A small image classifier, trained from scratch.
Model: 96-pixel images, arch mlp_mixer, activation gelu, patch size [6, 6], layers 8.
Training: batches of 256, held-out accuracy 100%.
Rows from block 4 of a small image classifier, named by matrix and row number. Rows with one number belong to one neuron. Each number is 128 + 32 x the weight over its row's rms, rounded and kept within 0 to 255. All counts start at 0. Numbers have three digits each.
After each neuron's rows are labels from the 100 images, of 14848, where the neuron reaches its highest value: "top examples" is what is common among them; "colour at peak" is the nearest of a few named colours to the mean colour under the peak. Only what is clearly more common there than usual is listed. The data: capsule endoscopy frames (Kvasir-Capsule). In brackets: how many of the 100, against the usual share in percent.
# fc1: MLP up (model.blocks.4.mlp.fc1.weight, 768x192), inputs 0-191
# fc2: MLP down (model.blocks.4.mlp.fc2.weight, 192x768, transposed), outputs 0-191

fc1.235:181155145166166119183166095136122142152078135105136091158149102102124125165088105139068120144113146079117111149140155086084128152132102123125100115142150129130132110146059059147124094101078140137146142163130088067110199118128149135118191144119121106114141151133130133154156190193154107134200092183136146044130153146107083032135143136109154170090097174204044099114133099124130109129038133136148117173079123155136109111147133079128094156086150163092150104101119076085133103171131152182141109092162178145132083141117145114138112103119118167113164083070112109099165136096143107159
fc2.235:087181112114108070132169164146078124137095085126078155091131124148139115188125102095127151168124160133092127095114135134244100054160130148137130140138096089196131160085198180141111087128120120126145119166187091139112153116073127112120120174118115114115127083087151126106097168115147087150179111128102055124117242135081116110160119114119108110138141122106154156150182121098125137126176073103183073115158132053158093119144130099107131110193127133152140165174154150147118124104135118111120178127143095125128110118166179137137092141097124140104093153128151195145108153185056107104
top examples: finding: ileocecal valve (29 vs 8.8)
colour at peak: orange (44 vs 13.6)

fc1.129:180129086120106153182151137077163123122123095152127116124127136155145180134093172112146177074107095121122163058097095133170135094186178149123191127119150095110143119142052115101162151220101135153115107103160111162157157084150122126189141145134120091126150123185073154119164137109169119103134063071121088140083130124110129132096138079140092111127163096134071127170133073154068094083172099143122038100092152116123133117118171121150112194128167075148130097091159122136166112125172153126188139091119111118158191114137124153121174114144110114138055108109108104194170106086153120101
fc2.129:126137154088193130110177185183166140133125194136137067136133127157159072131144157105085126102126118096090114097133109082118087171133131144159100121129139096113097116147113107118085087140126181197107153119036157088117106149152109135111179153152134133078125142098114138105168142140141108120066208125116090151116120094133066110153068089099110147144141140085168191087097188117195122159095119123164125113163158109104170061116128193116128080126130128107095137169063176108170141113108150060127118159081119172085139140130148127114130167155199134117121130130187154086157150106078130181
top examples: finding: pylorus (41 vs 3.4)
colour at peak: grey (36 vs 9.4)

fc1.424:139134166176135168086090065088140141139161131114107170108129150133110169120087099127166140097181087140139104081125092140079139114194077093112115083153067173169101166190158196165111103151151130123162163074120150116180147083087159050116120059118153121110125100104135058139099136098107120073174143146140156145164079121188130114148086130073069131148138170128086127100146120133180143143084171100154165089168106157112116102105139109074153127188102096148097189126126130132193157123084141088129162065147117143123134066161161134111092113163138118131118158103123150154121104086148085142
fc2.424:086078096136124158128094142158122090154161105146182080096095116088151130145109110182157177146076161137079167131154100162232067104069117136154135153135141135136135094118102178148135081152138089191201110125081150205099148106134050117105105138132163190138082088071157113110097212111093127143139139149155113136121154206108098121149097128158163118083160118202145099161094097155128098125137163098101155134111142130146149176122120184131126189093137085131101127088170134138147132099122120138155057156117139086155132154083100098118148096138172084106125098128097079130116152121130136144
top examples: finding: ileocecal valve (37 vs 8.8)
colour at peak: orange (31 vs 13.6)

fc1.349:126082109119121119097134118133144104109102099173179137113119192155167214121163102113060133131133129114094126086136154192148118141125107067107091167051132118134098151128159128132127096095127104084095169164111126172130187144066171076159149112087134132145147122086130096103152104157107041110140122164113096108139184125182172169107100054090103156131153110134128116078126180111116134132172125108080116135087084151137111138084120157118136099154125076174133114080117101151151104171131177138115110198173167104109106214140121169147104133185078124162112137074155070099111107131189094132
fc2.349:084073172141166128177165099164135161197156143106185087136135128154131128108110145148198124149148126124147165150159136138075103166132089161119124160128115115097142100161101174136164147160055135170139124155112144191128104103163075143173111162141167120058123109131211198150098160112133071075105079147145109091059135114121095095101111119151104085110116104067079136112116083148139133123148111144171082123110146087132107192156116087162139153121126129099155194106086182133074118106087084141154099099144119102098147206114107153087136151127105137094080170107092161088137139094190145106
top examples: finding: ulcer (28 vs 1.6)
colour at peak: orange (42 vs 13.6)

fc1.550:147109174143130064139095074185106067169127090096146115095107150117104170122140124167109153107106126054087103091124142182113132139146131166123139166110175183135185128088094114069073150092173150117162133145162179107106167111147142080138130095118164096131125138120100133169096105135129142122120114125131102135109102074190130061175090029079102153144075129133128151095127132131110113107120115083154194122157109109190127115142135163095134156089101134115149141132184194158119104132151113132141168027133074064068065120112131169136113129153104168158120134121117145093093155142166073156
fc2.550:142151109143110176079134122067116111143084136143157118146129095195114110118125166044172155109164127144134148069131133101112146089118134173102096098155106188131058124125189122151132139109117090066255134087189161099103106124158126106182103153161102170135123155096177107119173110106124159101184108151125169098135139128121140161102128113151143138144173127138150065090112106125100143120135117196117113079150135200084128135085109093159164101148110138153090139162106184175129076101122117105084081107146154123117164166108149117191119115076166138141142134127101087071119079153086088145
top examples: finding: lymphangiectasia (27 vs 1.3)
colour at peak: grey (28 vs 9.4)

fc1.721:148163103134115097088082122107139105116178099134170063182200078111139089135128090099133124167081108127145201168093086123069111119154105166136161180102148096112108115106135072188174076128131139146158178058154159174065122123109091150109158160092073117138134145182126142152090149131119124112148126103138193108115125093122137071139156127067132161125120102119105188174107138151095131115119111167123067132111106135134160160142133113111148166142174132127108133168164133074148060119067103128128144036072071143163174163122108092138125079087163142122098152118094160133119070156172128139
fc2.721:166117129107117094111137116119112159142117153106145120164078137146152128145107091181073152080157090114113221111161122114070167138132144255129109136159183081108153169106096122186121097111089154077084149156149159166108087160133112086093046097142073061126124104136108173099138136097183185104130083104152158106108117122146152154064111088140126135149133126136133122135106117148080174137203109145093134156102103134141119115103130121138130064176118120162185119090138083126108086134150138101101143148131065102204166100161113143084119146169093128135150117149166118135095119130180084097
top examples: finding: foreign body (48 vs 1.6); finding: reduced mucosal view (31 vs 6.2)
colour at peak: orange (48 vs 13.6); yellow (25 vs 0.2)

fc1.369:094198190189107097141090078107088050199154119131167203165168099092158128128143130130118208116063100131150190121141162139119112163084150125120178131133143086134171098077170127149137119175099096169126146111114128150104098132116107162128106095118187124098138102118141127116125111150173183132164110091165171150125087175121114062120225106086139136134102156109089124157105065126130123200143110128131138183157126124127125115133104107173148118107140117136148104064224129125123140170116113080110119086128066143148127082115101151123160163095141093093138075133172132137126103145111095098
fc2.369:098101087194136097161136117114115184136103098105234112185107146083134119117105131183158136117198123069166148065155087096113185120085115175133203116154197105098134119136121151147152113150136175135043132156153198077129104140165155121068112104150095088107113128111158122155090134081137143122147118097172102167122088138174078060135143085118127072116099148127183124146130139126094120165156141087079106145138152123074164077171123086128149134165122093119137127114116111100148072133146096140081122131077102091131147151095146159103128144155137208099114123087097109161116163155134103148
top examples: finding: foreign body (30 vs 1.6)
colour at peak: grey (38 vs 9.4)

fc1.89:152125102145167152143086136110077127155181115147191175179146073189098063150142131113101163159088057170137176112165111115076095140133164179128138157108102145125135165117178170128170033142123127147154141145126136147148127139155124138052127139084094147107138125053114164123134136076116117167146081102116122124121074173114107136090149124151168170139099143037091136195131145168116133151094086166096109154111121079094165120094161130118083132098148094121169099094111108096133109133080072100138094056077106177178162135174139121123141135130138156081160091146106130090087124130153083156
fc2.89:131129123138162098135149138091083125150126150130165119170131070147129109089099155166180116132165089103188253134148118125119107165109124166160101169159197127123110169157090084140167147113097144124110142114123153137067124197095133107154082116167134087098154095126145104086120143141216099122184113136130100125132083113164099139120111087156186093132112150124085105151145128157159091198133112054008135147105142117131157124135113142166189136139093085114142152107099102083149136135158054111111115121112126159132170188094158159138119057162124143133095082141132131129155107072150137133
top examples: finding: foreign body (38 vs 1.6); finding: reduced mucosal view (28 vs 6.2)
colour at peak: orange (32 vs 13.6)

fc1.295:142151105099116125143135164113076089110131174144144134127110126161132082169102099189161146085093154150131158133075099122136095115110115141173179126115192128109115125075112080102126131125161148085138089144112071106142154107140104071165103144105128119131110195090080110124120143133074102097096111142107156146155101153164055119109067077159088170139159136118177140161137102064131187136117066142157175087123133086155174091145112144098062145119142191160151116160127114096149110114122135055131150037073123103136158172141177127069116240151155115098106148156107174119130109103137103092
fc2.295:135174154102105157091092138126132135177127148116132097127155091178089064120087079082095098144094113148154209077155117117193123132217152161101143099147163106115080201145135113129134176066141055094112115094150140111119103082171140178092151090137120147174099170172134158135143099057165130110100118088113158125114129096134111125130141122193101181093140144126154166138107095087104142101149153146085067161131171089069075124175215108098072178102099150103129129114114102096099127129156152130096134120117103153141150079128142129161165070112103130188110137101125105129127159148088173141
top examples: finding: ileocecal valve (37 vs 8.8)
colour at peak: orange (32 vs 13.6)

fc1.564:124156143131191102090114110161092129118106117090143108109103106153162126114159145142096134125126118067122146113095116076159110131137058153111060084135090072054149162107137121141114172102211162124131199091141121124148074125145162125127127156192196038136152079154157112104157124139158122078114100075056129083119180105100140112115118157106157097140082108120106091176113110143119133166083162094125117140135158130132137192120161161153144132107141156117149142181090120138139088130101137086111159107192138195178149136084093132121127040141092166139093118066107203163126113126133170134
fc2.564:118117171077157084059128155219118149096180116058139084162103129172130164152134114169151134143125139080091148172018132145133165107171115122073136129140126141122107168079136129155151139112097138160096098103063133131169162150131101147120108170143070105137086160130129127115102130146137146062203138133095100090145202083073138173182083113075174154136117168102103104144131094114115103165177122099103118129136132176143121166070115107117110142136191112159124075114155115154158103117159138070118194186137145094109086105124132170116130136123126169139114100093173143106146109099172176136
top examples: finding: reduced mucosal view (38 vs 6.2)
colour at peak: orange (44 vs 13.6)

fc1.282:153115147166183129119051051142090066166126131145160121141156202070095128132174096135110153120118102115173167087112126181102118118092135178127164157156163130168158130137207077103108129141093174124178147133116093096047116123061129136065084150139116121133137110170110109119141149136146158086131142099139149121103112101130115114162130088126117100153080082119173110175097131117088192073150156127105148125114132122165129147148154142111141126144095128122134147099142124084144150134107069079130067000155113127136168111116081148150179151118151155124182090132116119142127093115124127110
fc2.282:121150086206112255121108102145088067136095156117172113192137145070167123154143117134161159121172080109133120022120095102085092148090147152132073154134127157092159130127141128169096143122145126090127129107124168097080113131216167136142085106122147162148168191116115145106126115119139141125157090168106163090111093123142050089126117052122134130150165126161129134083135152130076129133172141134121086171100108118104132160127102130141148153183102096133117105119103115131181097125152083090123118108155103117158142181147166147138113123090109108140102128101076108118099137158179130154
top examples: finding: lymphangiectasia (55 vs 1.3)
colour at peak: pink (37 vs 0.7); grey (30 vs 9.4)

fc1.759:161168093166087167109115093093145123137100108101132064132134160155139127121099124142139138186104224078116124134177128149039147117108134127104108110126086133106096080080118112075055080141129128107133204119141108134125163120144113139124131153154131102116136118147157111206157174176167133135157086097144128138131109087161105082101125118131085092099035082123142139137116139153171198145157177110115113131065140108213084078099135109215159157123191163119127096229133112125133149125109114079130121115107135153113115111158129114114072134141158105149125105155102104118151129074138085096
fc2.759:140137107150099187147104138157083130130128116163132105120123108117110144111103112178182167117130209178073070152143124141110192121189133177125142079095102124137072133105128177097113149100146147094121148154097118162135138064118144127162196139085078131184129109125167111090123124165126109138159094121137131189117093135177090195128110095132124119135146105118144106087093101106143112135100110161118099065126135129088047090091120114111122110157163129170088153225119130087111212158106152138133142105199108110122156140128115122119112057124116125148150061133123168120005161151144134153
top examples: finding: ulcer (44 vs 1.6)
colour at peak: orange (41 vs 13.6)

fc1.629:116073129110192149135132122133100137149178182117082165125135149109074083091135096112100089150101092098159130197148154155093107141169185061127140120149121110150138150101174144146110141110114196064101138166078087062066152136095133107081068049123123184128136138189144108106093104176127137095121107168202180146125108163094139118100103117186118119138083163118115095157169173103125161092100122112066140119095088146129075147166142171084206124129142103098154119120120109125173141143051089121081159102113120137100111121110180137194106129125127078141124104119118139158095149126112125097
fc2.629:121106083158101128135134102100133093115131108100144153139089113145153091112091126111105130152128088103084100153117132129155109120215074146112150130140142139119127097177117140169126116111100186168164173106126084082113133196094089112126149115159154129140099114123080179114115131123101139108118125136147091111166131113195150132157142095114156084121116105131128112103134210134156132125138122118143063123148158119126143175139112154159161110103117148105118145171089128184146148166108108063119091067118132179094138136122084138091136103138164098128115134142135234060208063085152219255
top examples: finding: ulcer (30 vs 1.6)
colour at peak: grey (44 vs 9.4)

fc1.325:083147087179120126077139077138143056125099082135127075112125115128104111104094173156086134138144111158140127092055079172111093115122131105191071170095095140105165141058065085156133138178053136147140141167112146155162178132111136190126084141102098115146139135144125109130150155152159156134131105108192052134123132121111149135164162136153112088089133112156159104098095208128177090168126111129151094149131093141147105082144157123181135180120094076131181062132150130130148152171129170105154078079136095166107109087126174121089154122126127062109156064127067103142134118107088093133
fc2.325:165114117168106127156139128132132133123140135144164157108096086130155102112146144135090109144122142133112076087108119106131056129095135121141136129146141115142129152154088146123075160145108140102072066151127183116172097155176095127192136109180067099127156158185087100142151137061074147143128143119180103182151131175148141050164132123039145047129151189138163125114131097097166138187145154086151077138148149112103090077109126160082104087147099097074135137148133141091107170151077093116082108113144043118103165140152183189172122181090180138119130141153133106094142115170153066116
top examples: finding: reduced mucosal view (26 vs 6.2)
colour at peak: grey (65 vs 9.4)

fc1.382:140142099106104129106107124112085148164159135134149134084120183100065146158118095178120121084155160156147136115181119145148095070078148178156136072154154168133065113086110135134105120133166131120096139108104116147091136092096118107091065214133080068117130112079148162162191138093153112168114111102193099141121145099176110086136132146188069108065153184073130117093147126149094143117117194072159113150170128082114093097110095154130136168189102137157085071151115155171149170125166104100170090126125167106141155152104137116144044155203112131121141126106125154139147119083108141082
fc2.382:108136136163120107130145091134153214134094108129157087148124086150170102119135091147098157113124104134206145124098138106103058134165116118119135068139130163119140143090130125123112120153170082110122127080158120146150155039145160112086153136166102190102111126139123118083106139104136148108144110131089122094120091120131116178127088130186100158074139197110160181146164154073103153056162134073138075078085185132121206067102112159074147134146161111120129134190104104155122145105197112146131177182136132148150214114099099090153098142136100082115129113147119116202084150088094140159
top examples: finding: pylorus (26 vs 3.4)
colour at peak: grey (27 vs 9.4)

fc1.620:154100122106088137174108091127159095102118107178118134121174155164057101167129123128100127209167145117173101156079154123132107118170135123184151145105136078153144094068130129094100127171120127123180117116149138105086186098162119102140175135110101148147128115128171095123145150110107161137144080131158115133109117135101155047168161145084148177089116138083122081130178145215145155120151117148139111118104140111145043093104139149139161178167176144143203125154068099142164072165083116166182171105136082094117136124119136133110090106212148111084114107102050084114104107152119096185
fc2.620:138115115072097092111096155088095195132120121187046158071132145128148162091102126135134152139108171167113149067119142071219110129103155126141131144153115088150080062119127165157132082096132120122113168161160142153117067119136103149189099116106102093055134115162163119071122131097112118121115131145154106161092162155163108085093115125108135211148099170076180099096145106160163159144140127073177164138174108176203114146149156080086095123156139206115107131149120134177059136121175108128124159140134113107114169098154179124134101145097117152113165178078123082139123125144119111105
top examples: finding: ulcer (63 vs 1.6); finding: reduced mucosal view (26 vs 6.2)
colour at peak: orange (46 vs 13.6)

fc1.71:099105127157113117157127083064144082143165137123119117138105146091130104190087137085142164168126070145082153126134150125088125121198094165079134137107170115140136093104128066114116085133074160160127145159185125089104168129131125143142177188063053147114126159165115098125137072129134111202141085157152177111124119150145122090092105128146181134105103095117143120150137153099101127197106130086087157179125117160180121179107114083117103118171109153040126146149121084070120052146131072139183089085092121152124085176062129114102123133152119121110101040142105111160109141134117104122
fc2.71:108155055130089115116100162104100100131142194155070137131153098087125120144162135095107111145136106099158155105119133146087111127171129090114116130143161143124121108103140118155136140109149079121032084153098134074061124118134198128080165091080199079119097146143162099165092101162115137173162148123118088100092255101148134115086126133088193139128112113143113085113124144092134144087150095187127121105185096093117179149135096125116109110150207130116133091090084159135129159121136106105101119128110137152134155101119090188130067120118123171095140177143142142067125123149141171115
top examples: finding: ileocecal valve (77 vs 8.8)
colour at peak: orange (62 vs 13.6)

fc1.175:075170114177151063146090089117152139104117158072142118162116169106153081130116115110191085104122098137149183163120142161084100121216120099182139091147117131098162112141070133170160137156134152175097166118114097091080053104155153151135102126124076116147121176171075115109199109156126108166123178156058144181169104108158117112096159128180083117109092112107113170116163137082142214117117131125094148090127091147117145181132103140121152149135162085135125150119080094099169086135125115109151145147165110105153094115131167186114136116078094087052098097159103151114126116160162192113
fc2.175:099100118126096164155090160120156105198129092132193097130102084118108085097138084118101151084154131132132140090117122090108129114150111085095145125163093102128132141090125132097101169089129132122145134121158154069122147097073098158143141127074148164127162137064162133111126123165140070082112138101082218107079136139123177159067134126090155160117157138161127114189137116103197151061146164200120118131092181114179145044104113149168048171136117118115169096131110158109139141121147164134103148130150112160069150073144094188071108126144125145146165134120078116126169185085137203114
top examples: finding: angiectasia (57 vs 1.9)
colour at peak: orange (39 vs 13.6)

fc1.163:130146135079116092092105124091083139110203115115167159142119186115126179115111160082095125081147134135155139139132122140090106114148098107120083148137150156156088159127121123074148102144086168085141100117189108165090121126140133157093136131087144137099138081188103132134087135169133197146127170205073096094172127127100096190151099123093076163120106131096078147129130161051101143151148112146177059169129099107093120175075153108151133095177173114070128144155145084117126097154106173115186118102132063099188153160158133140166102155126156141107112129186132123057116090128117079205
fc2.163:138106141172089095135094123107121134079129128152178119098192112126195191138128118097082143066124091142093194165117097119062134123127114186154163129093096131075122191089142115132134143119134111125105184111086149141110171137118125171119148120102096099158119136176068066134183128139165089110142117117145163083139165114105234115057098142190182083116065139160151125064137109091130155092108108132172151162116123140101125136154072138182160140096167112162127079108148162101140132147112081141089173108122137184128072105151120127097071127190129158177107154138100131116100167102157132106
top examples: finding: foreign body (33 vs 1.6)
colour at peak: orange (38 vs 13.6)

fc1.362:107108104179057112104116107111114111117141132147165109122072138096162121111108166088100130106100125132141143133124161147150089143116151127082174157113114159160123118062110141084125145099095132119136167153119132090136136135126159122128170071144101127095142153182172037130132152144125127209140091112119124103135166160100063136067085092145169148156100203088143040164128114097139131158132116143137116159148120096178167194080126159128125118110146155163115092162104067137103126083162127138225207122160097141139117185139105156112105102154146195078138121058142152140171123202077107105
fc2.362:150106142125136120125122141162118105119123098163087084110129066119139122126162126131159073197085141133075097103105142120158151114091160150071088114136158148088083082137090114094124161162139160106112130122090119172099146128152120130039111151159178061100129092142167127121171162114095076051123196102172112122143202159135185150136176158149150153111090125168150096155095142122120143117144123183147117120152104127154124085139080145085096162094156177140116149099097141134139088114147158112083065103135170101110155124138134194124077131204111119129122143091156106133037125055167210110
top examples: finding: ileocecal valve (55 vs 8.8)
colour at peak: orange (67 vs 13.6)

fc1.668:166143143165126056112113098172122155128070142170138121107154142111050128157095150080109103092100129111161110119122089151104162156129105171110139090127140174133140153072124118170128172171061124115137188135076098160095172077138161159117122128091051113139150064136079165093138119108159120119007117103157129138101085134122106153162112094155110116078169144141142046094058131135123166117111132118111148173156116160100103072127133139128127155172194127119163137109117152157115158090137159070153089153181103128115137128213126106111093098133100103156113094210128146154105155142138127100
fc2.668:212141121160089108121107147132166131107137104150142131149144105135189140143153147095122109067141118144099063133114144104060174119181156161142184068138144069098161204113138132114115171159091121123097073109188158107104107141163153126079121099123151139184132128099127098148096137122122111110163179117161122156112128122129106126151121158169147091116171134158134166123046081135091108153138155141165120136127139163149142102122205251128217162153076133070106168142124066115092111132129142088103083112156093125143110061130124093092143093126145108143066133145171128152097118136096122075
top examples: finding: ileocecal valve (31 vs 8.8)
colour at peak: grey (59 vs 9.4)

fc1.713:110145149164127136097118141073095155122109123093117114121133156151107146112148118131169107164118090064141178131133164172153094124125107140088160094118163196152081130133089173078109097137110174072196141138118125089171087100119132103117169116110140170134140140144129140220142137217165108191164105142090148087124111108142152191054093097078189088101149105145162153131057146119146213114116114083145111139139090126169099132066165104112133107131117100111163137194129092140152135184116148092125093138162067162107146139100183149140085148126123068108129137106162121116143144073122163195
fc2.713:151177068136143088135111140094153115132161066156140113098116104091176095128255114125104165127132119179049113085149131131117123152093120127174097124122167147129095123120127153130105155120144088140134120141160152109105138080115150086077132142089197092169114088127147131147117137255135104122106162134148098142093098128101096187105147109106165169103178099155159111103101075091124140104079133152132165109100144102136057076142130142127092114114138130099116095152120167132104132115086196138089108152153123103127154184094080110106062143139124121153152114149118135129066100146216175090
top examples: finding: ileocecal valve (29 vs 8.8)
colour at peak: orange (48 vs 13.6)

fc1.182:096108109133164162117129058129089054115111166062162124126159190128198101147129111117099130156104117148122153088089133160126129157131176127083147107087132080154115191116077083201156162065138154143186153189081079098147076156118113182120075163115157141109128162202106075145187104114141103080172201148192149126154173136121148162105132135117147059152133132111108110125128129118168172116115193135119175094112126113139088110143081136130115114181149110112121144198140130124099123128124129088120087080132138126161079082140166142079140151139106102184125086139129116173120103119113173128
fc2.182:141097188087131192048118101135126078197130159125168110203097093137158124068155109142107139096119120120090042125097137125139117120083110095147142141143078112115153161165123118099154164142162155120101140152196206130089106100124136129178077187139072123114127179121160144128124113099051137188106074093095160075109146121139190125132122153085095169115093171145101110127098119152141136128169131091086098179104144135132102082143128101110108048154114097106177125148171159147075163146125140177161165098130102106135137120119075166161129140120135125135054158147101088191126119138127122100
top examples: finding: reduced mucosal view (43 vs 6.2)
colour at peak: orange (45 vs 13.6); grey (37 vs 9.4)

fc1.732:141148109169158148120074047183083114166146136150146065159092185085118141178147087125137102073085078135107137073075137125113133103120125159107181149158133158178179150113179105100106146168100193104139101138140116113082130149117159137103069123128119085132117107164110069149116100137111150102107146090105129081117090101152121088153099099127124122135076084161146118130119097115094186099133151121088122148121114112177144100157093156125131163169062144146130127133142136085164162117087102072152108000190128151095180139146108146125121194096131117151163076127072133145124119153158112115
fc2.732:105057094206127255114104103184077107134100122103090129172156130122167131165160092123173143142122127141138111084161101121128084115111135123108098179097127127122091176122124128130094165098162177076202115101128173084109100103139133128130055097150158163149137167083120141122147158144127138084164093127091153121132087107098019114155145041132127109141206081109126094093110098107104142118138174115147120137136094151152136162105116137114142151159127165140100134118129111158145132121135066118111116175152130079161113139092188166155144118096126078147106121100100106129105195166131153147
top examples: finding: lymphangiectasia (48 vs 1.3)
colour at peak: pink (31 vs 0.7); grey (26 vs 9.4)

fc1.263:166100094138124107113109113196104112072103126196140132137145179145122146173100162096082157112103161074109159120074126131117117085165152112167158118128149115067087148102131042118126132155110112129165134137089184124114086108123066117142125156152114099127107155106139123073115122128103118099141113180148099099119087123116151120171157147102184184109112109119140110113146150171128099132180123134114141087093106150098093135109019124107185092126126099136194104149028109136097130075134165123142097157205109171071146178112084099127046136183163152176178112124105115084103092135116101136
fc2.263:080109136097146115087189124106146151131128155106155128181162157130113184119165115147145120101121140143158135135123149109104134153090115131109204195106184127141120098155143162126146101122137171113092128118123192212118109103145128142144142094156088092107168155133171158130138125176093179126122127127084126127096081121107062088158126174139121190164126124026137106114086098081200157095112111104146142211156052135171132155098126122143139135151118125091115132135112166133119092108120158015116155139156135052039119157101147137108146095163120135076160153099109118134126165141201113153
top examples: finding: angiectasia (91 vs 1.9)
colour at peak: orange (41 vs 13.6)

fc1.268:131144157119192153129130117117145085153136127088169054084114170129148128084156110136062114151134115202071116135159130149093143087170093083108089134149171114174123121144089117114145075091133214106136145106118130148156134135090151100121132177083139109058120156124143146147147119206157112125099104094122093122135160132168186085117148124088092117136120142125130149113159150105085193143133122129116143123110187230092104061115137190102128125099125149153122106155117163143128122150117117117070078102121125130098132174157145128065063173106145122103137022119141133086172107189101190133
fc2.268:130119095109140094132153139170131201096158108124123160163101087093123174114168132100145139196103126075128113124074077146088156130138088133126153140110136136090155127121174184142104127181059106093101090112037059137148131169108169189126126154153142129112196139137168116107094122095100129101137119145123127096127149121086151180138152109145118124069130122076140130161149090120152108081110101139115095105161111161121112102134167038137132168097071157119123161108142085062096134091139121147156166111069130146118105167089101159117149102140111164138125254114108098102036073129122128141
top examples: finding: reduced mucosal view (34 vs 6.2)
colour at peak: orange (36 vs 13.6)

fc1.308:107129154111141156100133127111163151133095178135166116114114115131163126152133116126108126134111099098147127137134147168145130191149144140114090141068144132106160184164170112189141102099127056107119138150185146112134076075134053130067087127146140111113132118053111210141133185081090073130138122109168103141128072110128163134165148041159106111090161151072168137162121164126101172160137058154106097131199116120137091164118127090113100131135143083152161085142129108088152111112145121127161101029117096102139214161173158103192131105131134121071123122133133166068117115134078133077
fc2.308:103128101165122142086150181110116124126126112100140172103118099130108161133120107097111121124131138143209198072140139145116125106125084193127113202113149104177169115121169132152103153096154116142064142116087134130091156135161130101133150115114148034092135142112101180102095092172193113168075109156138098150084115100139146111087071088128077149160146107101087140176082153182142104115132094144077157108133155104069102138120136132148081152111130096087135131118080210131190126126141069186181143125116174209174206117148104134173142104115076103114155100102132167167120115105105124095
top examples: finding: foreign body (33 vs 1.6)
colour at peak: grey (26 vs 9.4)